From a checkpoint of a small sound classifier: batches of 64.
Rows from block 2 of a small sound classifier, named by matrix and row number. Rows with one number belong to one neuron. Each number is 128 + 24 x the weight over its row's rms, rounded and kept within 0 to 255. All counts start at 0. Numbers have three digits each. After the name is the row's rms in percent of the matrix's.
After each neuron's rows are labels from the 100 clips, of 14976, where the neuron reaches its highest value: "top examples" is what is common among them. Only what is clearly more common there than usual is listed. The data: short read English sentences (LibriTTS-R).
# fc1: MLP up (model.blocks.2.mlp.fc1.weight, 1920x320), inputs 0-159
# fc2: MLP down (model.blocks.2.mlp.fc2.weight, 320x1920, transposed), outputs 0-159

fc1.390 159:134115181111127168150122115126128124097084130129120140077157152087098111158157145109100142152118126099129095112148124141169158144093091139165111131111117082132162140144127150173139140114137128066160127127131124142149141143104154084130147161110131108162136134170115158117119124138088148109142172168141100086125132117147116138132146128088092111121125124131128107198169156158150126153080142081102116093118115112103101142127156101100083119146087092174129089109128099098135102160184113
fc2.390 157:084098108097142160138095105135172131139136122064094140139128085152127102133123152147157151126142078149132173136151122094124123118135114118139151075131091129118110143089115156123129140109100097138154091135128139121147129108157122141122127156129125142112112106163131134129107162095192129075188114104127152119140134091096135158124133107156106147092084152132103127137141177116140108109142093134151112128140097090133093106101078171107118147108107122124138104110191144126126118125115143
top examples: voice: male

fc1.727 100:116129135091130136143095111105134147119145112169156133154167097135135094141135139141151095124099104094134108182149133129101121078187102095149162141123156097125126135115119075192118078119137142156078104108130124132109136158162161119134141121107144140116124115099103115112150122157154133132155127130141149167130132113138134138091109121163116113130111149108146125132119124112134149130101123166126141093112154128118115160144109117131112105120088144083070148083152114148083123118108094
fc2.727 081:165135135139098131115140153162173121137137133123115093085107154133127160100141107130093125114097145110135137111111130157114095115108153118135119150147119106110151140145124154144104120158129140129151102122159147138126092156077146155133132115088125150164102083146142092130160162140116118126189153088141147107115109116159141151135135152142193136156129100108130090114143077136144117142160121123114165097148123133154138130113092160133175119160105123120119191085129143171148121127111136
top examples: voice: female

fc1.133 085:139153126126150158135061118151127174160097118133125076127155141166137133115100158131119146132070083136089129156146160142123139120115156136107136124138114112167092165155167148118105123173110108138134094127111138119144132142106100111133135144135157137128113141125102091181200130128152133138131156129092108158160129123102140091105096107150097161145108091126172119149092123113122119096144161112112136119138100131132110170151123107082117105136123075119149108113123143111142089074145160
fc2.133 092:113135131160139151133127146134156144166130142159099116171150160154138167165144094118115129120136103111132120105105141024133131112111135118111122093127161131153118139120141147161130122133145132125164199114105134117129111149162145088190105147133114137154096104080145073146145135095107086122156151106099140142155153110088132136110113173139085100077145169153126123125145130129109138131117138125127107148152149127127147152116119121143161155136115119114133110095081097114144094115117113
top examples: voice: female

fc1.356 051:063143113089179154137073132118142118142097110123130132149127139120106085132193126060155143131132129103121132109124122160114239103119134106135126147134087143112124137114133050143158099107127129100112108143127100151101133119135154156105113162123146122151134130118116120107142121124147121141131138151143126166093120143120158135109137123154156106135119135130131100106080120109118133107128162152128163108115158105177123105160132147151143134113143154149158088146123121145140122148121149
fc2.356 057:090114103131141099126109141120148118129093138124165117125100145087135139127098140140133140115114098126120073118099132150098131159087145118167136109085089116104151097140117104098145150110134146136108144160131096115119130130118106106110068104098075138148150164127129162114145121111110097171071140157116127115172113114121111124075119132118145126146131160119185148114101117121199151116131110154115165117114111163127132154099159087142117128188162113079146151156108113147086127100177165
top examples: voice: female

fc1.73 068:114125107127085100134149099122187112133101085149165122099134116116084114110167119107145113152110127127131148081139113120144120130136112098155133151095130146168112135121158110140152113139146152133118120160173169171126154091116175122138131142183135173113133060163125130080163058124134141139121098136122122108141137099169133136096128108127117119129124107111119139153174147140178103126131134093134144087133150099145137146148184112145106111147133137126111131151149085085199108137142105
fc2.73 069:127113121125114111132079133141140102115115149127139091136124162093155094158124141123087113134140152126120134091132092129146082134135169103180097125161108119103080138084124163195125142147116172144153114096140083108135115101143151118163133126112130099178094130158145132112145119086130100107120106166120124133102160106122126124150129123118118128154181163143141103112134120152123107135122116140091163185145131091123097115084126097144150119111126074147133137141098140111142125119082163
top examples: voice: male

fc1.40 082:117124157139106152147115174125121113129173104138111125132144153100173133125107131154102127106080125132147106112157126153109099142118135115131091156148094093140084140102145100129113134127141103154144090118113097133111146114124085149097165169150098129147121106164131123163106144179124108118150063114134179171118106131054100124147097146160141122143123141105128115128135140127114172100146108128179130123119117105117136174141148160121100143151168119130146159089118172086135124102135148
fc2.40 092:121138135165119137088128152122111126141141141109141129150097099124146143099152129169143160162177139092130164106171102139099097134153135145102098098103146101164137178123109121124103151119129148143118100093152135096099094138123146161151146091121168110135126142129118150155149136129145158160115126142126084112107087125134076145129123138135135155110096177178111126130117106154147111155114104137111109121171104173164119130118119078136117125150097109128112112099154125100126129123096157
top examples: voice: female

fc1.612 095:150123136110123135147119117098129139153158142144138090119133142125121121168117135114113139119132137092145166069141090125146110111166109138141148154110119126099089119162146100139141146110129105112179153129131108127146142105089117140166133116115129136175127146074120120091098132167100139125145104124124137135119140115175120140181141154088137148138119104106127194154151152153158109133141130134144137088120097130186092138108142099167122102120088179142103119094134119117165128098094122
fc2.612 093:165151108130128139163078105090127140142084133144113097124093165120148109073077134149127132076123133093150119130159077116149141111104121136098126080127122155151093137125105137078134118139141158156126133126144106105118111150128129104158168103144138135093122092151151144104128158103132151126117117100145136130112128122145167135117139113095116130086090149142102138111140124125157135142168155100139144124151137134146123126113141115102120098142091081121149107083134108096134124132112124
top examples: voice: male

fc1.680 095:111112136083161146152124100089171131140114127116133170124126071122124126129142160100113130149086115167155118157162117131092120112141155102133151128158179109140112189125111126127090127134151167164169088147108122112141129154156184109135126113169140117129111181098113111119160121122114098099146114113156102155071108115112162142147143127118146132143134090138137145143116134098130157076118123130128175098119132099131121152108140130101126089135127122127117123108125152138109153125102102
fc2.680 087:156149155150139107161112144113160141119124190139105132081121088120144124145125160110107121085127163131138094147148133161130110089118168101163120161113122091098139158160129156114159110175111151123139108091116148133110118124105154149102132117105155100153086108160133108191137119152135155124120141126133163119130124130131145142075157130144188104122132138040137121160142162147165107117104140120120135120149106139114148157127127096122094160165111135135121140169135153132106136156124129
top examples: voice: female

fc1.172 109:103155127111157158132134133094126126140129120115158172149130088117159157130122121149174195121118083164139115092145152152164127101098140103125160122151107127139144194128117100123162134115149126138115151096118138134127164105106123146150107143127101174158135123114156166152143151107118130166179125122125176097145127141145104168131165146141103132079140143148149090085130159140179146170108102140138150109111073132102141137147125144124118141122133095136140133085102076121122134141129132
fc2.172 113:157188087125108133166136130138113156126134107173158141120089097169112151115102148138088123114125145158096124137091140093138119109112108114145110113181090069154106141123161148163148172116158133118144153117177114139105148109106133124135139149120146135135146124149133137147109143128158076147171208155122108177160166098146120133128127142106114168119133119120144108153158157068114134139079144139152098165128140117128167157142082158150113156112139119115143144117152142110107116126099138
top examples: voice: male

fc1.488 052:136116112125153134106133142081107100146120160108151156073134163134125104153105148112115121133115137179142054138155123093120159124115142141150128089147102083105162191131167121118088119143119138119122131132176133139125106150104188149131169136108087087111121113092122128126126147140165116128128156097135099152094098104166126153123132149072099172149138126096118149122151102138116111150084097151100145104152101071126145098120147150133114129133164169102103119127086118128125111118122116
fc2.488 053:133138116152104149101152128105105133161110134108113143159128128139146166138114119128089141158137134142109100131147124151115126167126112094127125135159118094102128156173117139155166113145123091193155140183164158103107123127136142065080127141149144137114104145150121096106141122131140100091118121116133102094127095134145134152129171115089127135162151099168132132134139150124116148074086119154079164109138099116141093159132129134125121123148163102125117147160090162141108157165104139
top examples: voice: male

fc1.164 095:135134119125152093117107102145119145082096119068142152150118099126093138154075147150124121139142091064105104150099114127143123147124131149129093132132158132099124138105115143145127108136115105124152165149111157083069154147146144127147136129115111106110151051118114131127118145088128081139142130147107132135137121144114133120133155175146122139127104117119161130123132125085107099132091139123149145123131124156075120144139121151109152119112109159108133128161145130119097086084125157
fc2.164 104:176183075099113137127136138121122129125163137128115138149151160113140128122122090110138095161116141102182133152145150127141178130093096158123120082140146149157108121137110106108143155104098156131132108156115151068155096120150125110096126097146103173069125183101102090177101157133105058156135108149119114084133095135126140147133147110127080111107122121128133141101098114153122126139146110133150143116123100107173098173150132129179130103132123113114123115137144109144106142134142196
top examples: voice: female

fc1.136 100:183115153105068160163122143134124145115138110093101130106165138111164115069146127157120122136113160140144128074132104095128153108137122131148113081153145136090156157130099152118145117142158138170154162148087098128130113152118143103153140127087134118113155098142118160145129134139105140116117161104106129102105113097128168132108142109145132162111166194099101088159090132156101135138127065154141130142161141173163099124068135104136136114130082152145116129145115088144109154155098134
fc2.136 111:135129128157124086153156115129122110086163150136115152105172136085127081103100186126146094178115128123151127148155144117122091146128131147079111105121159193104127133119147160115134170138113140164112122141108131144150151133151100114094130130126080117147111167122132095169125133168097171142128104151126135144121138138102139140139119149114150117163068123122155153160104138108157149140132111151127146137119083117102148139146121119118148107145099137130110153120118085128159097140076104
top examples: voice: male

fc1.368 110:104123138141145102076136132152106116103124132117095129163117127148139138129173128129134137138147145149134176163124110163097132113126104114124133156125123077115146142127147114137077116080116112116131145096115123079160176118116120130084113109124134127124159135138133122153096129129117103128123137126125125099153127154138147172133131093089090116181151185130128137138159161119134128123141114113126116107055111163120105099130164106116115141083114167181102119118132136107150105161160139
fc2.368 100:122184148134086163128133104144133096119133149140124164099140120145180160135121070104130124156100150155138102098073131104135126124124107127128096129096135173134156131141135126127113174130111101144126140117155097194141122126113146155117109121152161138092102126139153104152151160115162110125130142143141133175137082126175088149116129113123135120147098115155084102120155114115140073140155120121141084138171115123122151124108152198122102147150107152113128152086163122162120142144173107
top examples: voice: female

fc1.349 097:128146129121118117119118159130098124119130139100121163133156124140104176129127126073092181154103104162142136137103095101055119154139133152105156137144149111109133091115117129137108122131124129136076134100053142120088187133133056123144114114145100105141135205140163134121159100163142146129116108153138117107114159101131110091130175135099144146161108110150151109127133124149120150125131117120115129135104110141168131105143164147111154105098135132127099164169179066133071114116121166
fc2.349 102:150125146101135174121115057176105128138156130135122151111132129186144086104116112138134075165087112142131152127106129104136148166118113114143137112148095153166126110125105123160139122144144154108174082123144117128106168124138105118115105127116115141120128167089167105126061114143113145176118139155130133106151154139118119153096145153116159149117141111120137140115127117111134148162092111187124163165149147135142143150160112072116144174105118098140126127122115140168123100104188191
top examples: voice: female

fc1.683 087:103111070152138130121154176135115121113129106155110107096123121145140134125151122169146163104151151115135153183135104136138105146138104072140166143169102160150112119128188101102151154077150100148149143117121160086142125122033117078088135111176149140149128144110138121115166105113131132131144158147095088104137147098131118090114139120121135130126120118133108126116135118125156181123108120131124178122137133159108137128123186105131128143134154134155107098069136120083169138124147082
fc2.683 081:144096139113105143129116084134125107162160097118090138111139119172129143134076157127151144120170174131123158100148142120123131108107191125133144107078179163161114135099140100124109109115121080149142120164098140135136132097100122157116138119086128119172113135144111115151118141146149116157104100116138126111107118091108129152146170130140127118121121108131119159140151170133148135143097122142125136129107159133136144130159097172149110104151127095150141139126108115151126139129096067
top examples: voice: female

fc1.82 089:147138148093126121170171094117158128152140108138095173120160102125154142162148101152136139090070130114136119148099099096123156134123167098155158132139124147119090122133170130145155145097097109117128120140124146127106143129144073107119199153149110158137159140124106131142139135113132109128137126125153123131135136134119090141126138129148109096087101139115071117099159108124114110102160133135157142128129119106124131098147081125091152157118174148119112135138134138081128106120115125
fc2.82 094:128090128142153093146109098131077121127104156152118062115149140127101131111116115103146100126118113163115125121097112178131135129103116134099080149103180088104143122120141132151129094119141117105128130106135152179120117116099124144165140145170124108147113100156125129128181116134111111068146141119157121135089084135149121109107136094109103095114131129119123140124107151154108171112122148129072144113120172092137156179180155100147146086145117117130139117138098112114073132114136154
top examples: voice: female

fc1.18 120:123121144117096114084155107155129129163144136118133101141147106158111161151164114110167095109130141144139116131166123089086125119123092104149147137158096182086112158139165144086099108127130112130111085118154137135099100138131127163122125136117127168082145090098157135204142154126083127160177127125147088111102107132127110127131107103119110134151143100116112168126141127119162147144103112122139161111107110141170137100144106157096161079128175077117147130133116096077097168156113096
fc2.18 122:133146123116152098172126132082121121152147134097100133142104095109126148108101135106114146118114135092092134140133127142124119136108128124120110093110139097119144075160137105125133122109110088123137165144118174136139156135123138151159098097146131161134139123139141151128114090094162129138128136180110168159109164132135129138124112157132101206109065139136120161116177150123133160127073180166128156137159142182118108178105125136140167146104145114101117114116164086119119129114151131
top examples: voice: male

fc1.298 171:106092140137139136183071140113125205159134127109163113142166171163137114145144092152112106115095137108113101134134067140131123111150170094163101148116133113131160158137135143140132121122133130154138105147115128118126103125108150115124166110115183153142108115159114162136097164159141117112144140090141142155125098135148085137110108134175152123124121117152126094132166121123128085143124098063135073159122096092072153147132118177145066120121152126105141153107120110122134122141101136
fc2.298 177:153134104111189134111150162117144138157148131098123150118163121125107177131171138104114093094127166057138116128113134152102129103145089165109129169143119134103068100119152139152115132110082150110172124109109172138154172077154103125135141107141135148094145122092111152132096114122093152111147148126139117137100136103071108138096113141138116138129154142133157110107137141146100069141099140112138144162152087083144143123138109173155134116152106124116149137138117120146162102136088118
top examples: voice: female

fc1.596 112:153180122119151142151157124119131132152132115086119097090173119164146158157079135156155089116146177103129088122112074147126124155127125152084142136119125108108125078133094090130201167146116156121135142129109130159154127147128088126111138174125114120132164097099157111092135103156081121169172123120116118149133144150134125128154123166104115122132170142103131140112090139118132127130111056125134170076157150097120142143137126123107120103175109120148091122128126132142143126119090097
fc2.596 105:153106156093143113078115109151123151119123129133134131133130135093205121131101121155117175155120149113139084158103146104118110157108127125112149119156077131090152177153094161138086151131124121138175149146170140152109187118086129157111129151117144127080120079153116122123121110108112149166148159134158164093100148143095120110124143128124127164171093133148150125132133176142138131109155135127141098159135114135085133107109126151101128129153095150147094103157153084119134119128091144
top examples: voice: male

fc1.86 093:107132125153127091136106147149135136126142125129117132146146122136140142113128091154105100186135169145146105132113106177174146070177105106127097131105136151091126127144119153128132147146125157125154123064085141128089151171087131137160106116145109133125125112129114133121132177123110140102151096174164100170130158153103157116116128138116159114139148147139165134101085091119117132121060133143129111112114141163133104111121128116124110103129123117137140184136130153108156129150103138
fc2.86 101:147122143100149149180145084150116162086119178142127141141124106130132156114130125124124159109175090132170175136117123105156104122109117094084123118168161130120098097160143172106167117160148090073097143088124135134167120115118139154096129127106140176133127181110103105153125148114065163112116130151167144100095098137110128167143155109110115123102109129131156193126105150112125104113146091070145114082135120140112114168126128092162165171124128130138122108142126130103147087100117156
top examples: voice: male

fc1.100 113:159127170120100082121114105123127176120128147126104081152163127102163155136130098141123139127101067132135118161114138116111059108101150134172116192153091108138116133107135164125112122126115131156139089113144127095153132124126115129145111139112140104143146130172118140137103163156117132115109122098143117144139129196136141101102131102132123146147123130132136091138117173118123120144122114089135119085120180159146133130118129131126118097111147117122105122160120153104138092134139119
fc2.100 117:123129185126122156109115106119118080125138093186165140140162132128158107151098107144102143147096094142118130126154106114090135127150135177086156109141136126137107153109095133120125146140109109104148116123110131117091140159123144153113112184139123118092097176147151117103106110093125130148137105113119144123137142148155095116133141122107080096057082128164127149114122100103213139134171117152172139133154135103141141155110128152128090154109142135142115092132141115086141129100134113
top examples: voice: female

fc1.622 098:085137098105123115085109128164110110102145135145082108149123116116110129133113141115103127130156145172144107122115153146168115129106160123105130131137111145126132116088127120095115121139118151110109136148118029121137132094126152134126147150175134145136161149138130151100168138112127157095154116120110121122130129143129120176138115110123105116063150104096141148083143101147124145134144143113152097102080152158139097095144126098172116141139099117094132182128114132113135131082104099
fc2.622 094:094129190124111114108124166117131113106148092123153129147123132122127149176163118147067134141157096144119134126173130134128165158125136130110131080143081108124118177148171145110148133135099118203090131106096157138103133130123128142137106153098136156133144142125129135115126126126095155144087095154100114137160160148139139130140120158142148130137113127143119168118096131148124179112125151154161138105078126126088135153126133088143165089122121132159146139129152146096086103132135131
top examples: voice: male

fc1.752 088:135108119129131136119130130117126135137118190176108108089123136131154097143132126138141127191114180116131125123165147118108075133109135162142150133121101171107108183099112092142157122107133124145112159123156084128169139149101116133142138108167143142120121185130140164149128104172154127131130146149117104081100148143103120123111119092143139134150157093142085179125153172146114108162177151097118109127108087163112142162166131125076175147091092106138120128122125117167135139152140185
fc2.752 078:122155127144104124115146142084110123130066132149160123115144141094097107145151114132094192122134132132163126149105129140156120095156103101111173199128147117110144121127152136171109132127118167099152115129090170135134077134121070103138118177147133131111110129104170111110159128116112122133072145095142121150146107127167138146109148153132118135147100139119170142087116091130153115147100168170127119140103128116133146127108165134113132159107113105140188106138098136149127140084133137
top examples: voice: female

fc1.189 136:080178106140089134160072133144103140098103118127146123102147099134124142130111110084150118136150115135133089151150081125107151116135159121134132151132143121066100151122130147129139088135139118111134128137140132165149112143137104145090124100143121175150117116118117130085136131126090105186127127148117132087168206130160143098139093107097159179131119124157135125131126161156138079090118128167156178177143138136105102078161132110121105122148115147175106095113141112112146123102103102
fc2.189 124:182118133095135123100133166144172137129105146137127131120089131123181120132099135130099147163146144154145132089136170150167140089125124108140148130100150148140148147142142158188132144124165160115115145120121110127122074151178163157121126136133130124118113130082110116130138129088162144144123166114137086118196111146116155104112107142115170169142071114136142108099112138122148130122140087124134110167122109133137155120135092111167163111151105123167127145158127148163127135099072097
top examples: voice: female

fc1.442 116:123155124109158087084100148107136146133161123156173151109139108128121111067151096076117131144125122179119134075113145114127121121133083064110091114167124154142141135153152087144096141134099101094114169083132088158154122179127125167140130161120182142138144114139169139139137122119120164092111153106133104153115127128134171110157131141125117119146135157143096121124137140098117107117150095137139098109073107143111168134131100096117155125126144088147122165115098159143136114150138151
fc2.442 113:119116152132113140126107097149147117143115121093135133115112141104149116104119119117143173148135166153118126112114124114149152175169158088166153087117129129130145157122156114141117144129105110108138119117119133155147136145087127152135113068139118125131104076127135103101110141108130149157131123150182146124172154130119084130111128154092080126099099156161113145139174125120098129096111139123189151153131128142104087111143152128081172140146128112107134104148135134115110128117139144
top examples: voice: male

fc1.389 070:145131144104136118143136114132116107078144153123128141171112146069145127131116096205111173106138112137145081067143132133130143139121128135159095105170105112112129155127158128161134141092113127110149125111153129116096108140119092142105130121133127114114130148111134147113138139157121132138141113143106146119134137116124149173120157105111148138148120137135147139140088102149124116118150055120151167126144153117108111140114149165124151129124169123098105150126129065112132140138120115
fc2.389 076:137123089138130124144084123124097109091116103149114147127118121143138157137144129088118117120122087163169096148114088138176136094113124113122143118096156147143151125143110093184097184127142119111124119159152153157153145096152133181127073160154132153106151177089147143127071124120125148128087088093106171098081093118103156125089092141118080170142138074105100127140152156133107140170144139113119158146182121158126114114161104131150145140116112159138127117120130088161117074105133128
top examples: voice: male

fc1.645 082:127119127093147130127151105116118104136174137139143135097133133116146143139144123144123114096105097120145152122131155147119061087115104157167138160118106109130168118143074114142149110132127127114169109128128113130116118154137124145128103077132112149100119142119117137131182154079112134091164113098075120141161115073111106134088138163125143130142161128151100137110111122129093129164134174122123145137102099146145164116114183142101133126119077103180137119119155134104120143105092134
fc2.645 086:150127110109135120108124129137104126123168141140082111128188132087150116143100159148147144153133137142112113124123128149087107133139136167140119159138106115133129077149108100078164107176134116108108141156114116111086120118122138103129137135099122128099115142118075145145129133107144171117128143156164125137151099141128150115142125119124128152137159119076153141117110070147113106131140146159108125150123158127112144123122137170162162124125140142071089069076125138123122147109168102
top examples: voice: male

fc1.545 096:094108122100173127130126089178129145129154141160148147181088082157122153080072102145113127084146143149139118138129100119135106114134123143119119140119135083127141106102118123148141137169107146149163124148156161147078183112155149148142129132147102152099113129133144089151163160076124132091145124125112184123145137101100183143150119114157156089104125161120105178129102161104105141117139108121122136119141133129130135109082177149137149113107117109146124116103122144092117150123133106
fc2.545 091:140112148093100124155073106131097107135135112133138146114129113157159146093114145148142086120083186132135151128103134098168111171090128106136107131113091113142138107179099159176129148083146135127099113121162158163162120140100089089092132135075096124115149094136097183120113125133149166177115129196118078138142136109118161135103115144096146159115123113139095120154145093145135135135126131121090101131114178131132156108136151106157158100143111121096101154162159115149119102126154103
top examples: voice: male

fc1.4 094:113129160138148122141150153107160065183111136163094124057137142099141133174163148181130122103111117169096132102094106088163104136134158148128130118135137101098164149131112137149140109169118107177142135115142172133109116128159134101144145148092113090155083123159094119107135108094137132141133105143117102143154114108125121104134103119109173151121130124112127144139118125151127138129157118106131137129113148132185129169140131126131149084132135134135162124133088121135140123137146112
fc2.4 087:082144152121151178164138125137167105115123121160099121115161150141146145164112095127085092142110115128116162133130151122122136151124101118139090116115105137134156113146182107118129089130073193092101168093114132154135152128121130118154141146087110119128143172131175112124110148139134106121138114122131147134136122073139137140136160174164116131106119132106150121129138103213150150133118132112143147146101094143164135095142129144132108146137113163130129101114159135122123133157114169
top examples: voice: female

fc1.37 105:114088100073127098145139126111083140140140168110122061113103114109101135144132164151090120146141106134098134144141114087052118101118089107102113167079114094158135124083138159118140155117157161151155142124130161123110104084100143182144119118137114105134093129099158124154128077142177143131154125146157132097140143132189123107134144158112125112132129097147110149135127111077146132100112168106131150131129118145136158113159136154139135139117130161135109149102153113083104131107093149
fc2.37 106:109118144110147155123132156098114128110154083157116161141132147164163132099102127126133086126116104133121179155129095138137105188128092137067100108099083152172124108164108144132145139159070150148102087159120123114091079124061096075149134125118126123115141152148123136131110080140113159172104138136169157122097172111114099124147150114135124159133113113104149126157123134124155107078137086113082160121117132171111127110148175099112126104094128151146124124128153139166139123127165138
top examples: voice: male

fc1.327 126:118098161110114170161124098160139176109077138102132131121137174120084111112105115136127112151130123177111129141147152150157135146126129125121112122147184109135131131122123087117179113126095096142112127109129162139117117135140169120071176125132158168196143135109100149151129111102170121108149181160127110094121153164159144142139123158114137063120098141107066108126168125133130130130164126113097150169138141120144106139146128124125151147129090154101142146135122136114156136147113115
fc2.327 132:123128128144127122105104085164097092130138131147087155136140194150132125149128100137126153135122099163124137188141109139131090135151146119126131153132124149140115079151135113121132148097166153101148117132174089102122128093134126120145104126147111119080089109142063154095142119170122158131149113100160096159116124155116134148184171106138143103144162123139143123126110164137095115155154129135140040113144097116098108131156118128081146145118160106143137109137136147123098110145116136
top examples: voice: female

fc1.644 098:128132120090142154156106098141152131165154132179145144129135123111175079109168134140183180140097136098146128102142122144105110148090127139158084137107150118105114123134175128144144111119116091124137134119199105116110156128131170129148192133138111154200125095107112117121114122123095103094105103144129130177154095114131087120131155164148097122056144159137105108092121131098161125122157100145123103105112116155168123106152178104122108110104131155122134155125138116161125129138121154
fc2.644 100:094113107145099108154148180106154107134168170121117079109134157102135136109131101151119133078161102136132128108117145151142140149110118146121132134141128128098139149105131159156156145083171155152154118157085112161115133138100171122145142103126090134097129093147134087125121166112126092116150131115129126131143107159156142114151130102102109153131099128152107144102127123163126147163178118122082133200145087144126107163113142131140128135131161107100129120120145123088143115141123126
top examples: voice: female

fc1.430 095:109177138118126109105108126151084135111124161137095099109098097158128107119112103097105161121126153114153117160122112130130070156131142124158139112086101151157160085125079142173113168197110106134135127138109121105161124165096121166086120111132163114146133113156116116063126112144101128117123143145100146108124111116155144130085151136091160143179120124182129145120092161143149105129138143183126129116089116173106119136131158143086122176132101105108122121148093074099170174143131131
fc2.430 094:126142094135099093151158133113117095142112139159132167112160121120110120113141138115096154170152181146156104126125156102134080125136140153118136127115073165097100108133143128120171128118122123121138098148125147140153150116113166121131140130134171129144145110107129101129121129092192128085121128135177156144103153111096097102112063110158134142180157118120116135131137125119177138168062145085156138124128145090129146078135105182131191090111147114123110121130160141083082150131095128
top examples: voice: male

fc1.158 094:161138094102126112112085119133122150094136141138117142084072128123116091116130124092113139157168154140107128167122145155136122140136150159116136122122134146129132109066130164114102126146154114118153136130106107138102113130128131125098081128114183106139121177114121109125117149116112112176093140109128117140114136158128122102172097138110105106099119128112124100148133151085141150128148146134157134142129136143110153170178123133154152122085106158122154118145128134063092112170157109
fc2.158 095:106141105116132154154121154128116128132139109093122111134114151142143156101135151142147107146138112028144178140109154153150109100129132104090130122104128102141170162172101113148107124123096129137136128112103121092124117140133152142106086166098138135115128131095149064112119128116160109128097152088156148120104131140123168124167140144132151099150128125140124117107108118135074142101085121123101153138122148144151121157108103152079087111111142127121127160107138133131103129126114127
top examples: voice: male

fc1.199 088:097131122137090166106125131105159110163118069134163127109092153137069105086116146139098100131113095139118114127129136134131088089129130163095138110105122154151132137156125114123134164162160081122124134134191143124114105142157150110148127091159145178132124141127091118144119137112151120110150119122121200077140111147116148153150158113146147115120111083113128122155135103103080150153081129128116110099156103131112100131145173115130115118153135115141173130117094110137097147111149130
fc2.199 097:150142167129132126123115149138144133112158110097182088136154099152116120170124134141131101139151138171166135130107111104148115117116121130126119129112106118103119138123142162164092173100112114105153098104139168181153082124126124117155120139087128145167135157114125114125089109141115104133130184125121073169140093163129107075130127097160137134133136134114157095116126112105124127122160139116121118145101135115140176124134122165092118158151119112113156164121158128104125158115132117
top examples: voice: female

fc1.574 114:115101152142113120098115121154099134124061152087082142123084111148090155120107114176118140111139152143192148179164131130134150109140124166111117131128139115124097150104150155112139088121161127118125144143088140092086118147121083114126149165119174133125152123143133128115119099087136122118150116073123120115179161149182135151146123164090107139126133114133108122118151169148125150160132115133098183119138153162116100117139145128140151137118136146120125192093115112097139106153091092
fc2.574 108:076101123142145139113122138126143100148130102131133124115157147097143131122167133114142117146152139174148148149158119162151145088147141120166103161123066109135102163137117091133148136145109116110133096129171122106116138121139099120163156122110118130163165083135140180106147144110139077114127122149138097148146167136166108158144159130101125132084079122109103118129116105145117112119146125148104158153167096113149133137097095151126111117121127127096176118107070117129133123161125140
top examples: voice: female

fc1.691 065:109123156113146120117122098134103132102120150111123133145160183147132164122112107170130147081129137099142140145131102140104136144127128106147112131109098088135109157143113093114155137129158102120094174125132125138087154132097106150140137102110133122120131105112126147122135144078150125101110133138121153099081140140125133078156095100152123100137120157128126115121134131130136126153119096173164124179082144116099138104097106129174129118117171086135149174088067112120115125050087109
fc2.691 066:144119132155103127123134133110098128153111168122131165098111123097128105137104141074145110092142120124144157143127102154142128069125163100107080117127169130082134149097155150115112119130156134137140097145161131115147114100125098096107157111120092140187136179143132156104153097121119143115132147165122132144146129115146107164063110136140115124121112155101123108149115120151130080126089136095148101154159133149099141103169122171143140131136141143135138146152155152133117108122130052
top examples: voice: female

fc1.446 095:140132088121162144110127114073137103147107128113085174147128132132114138080161097102150126153103118156094094084142084099128170055125132103149115125087148130154125100157116089149131082169149156150120140154106140126084128100121155144121147147158160148167090104126111113137117143131150106150132128145121133131154099132124162092103119115123078076106134129137165124107070121117118130100114158161135100104106122130110129150129171109157148135138141142140166063129124134118145147118175168
fc2.446 103:115108106135105090159087114137135136104124118135114168122156121078162147133141125139132135119111083133155113082109138160115119125103110170093150114121076133124135097112132097157121107129140130132129142123137095142074129103108085090122130156109109111163169092079127159136142111121112057143133166123107113152142173132091131140064146126128110117122160125163138166109098138112106148106127125171103084094111104144133119150101157148117174152137145133158119174169121090154179133145135104
top examples: voice: female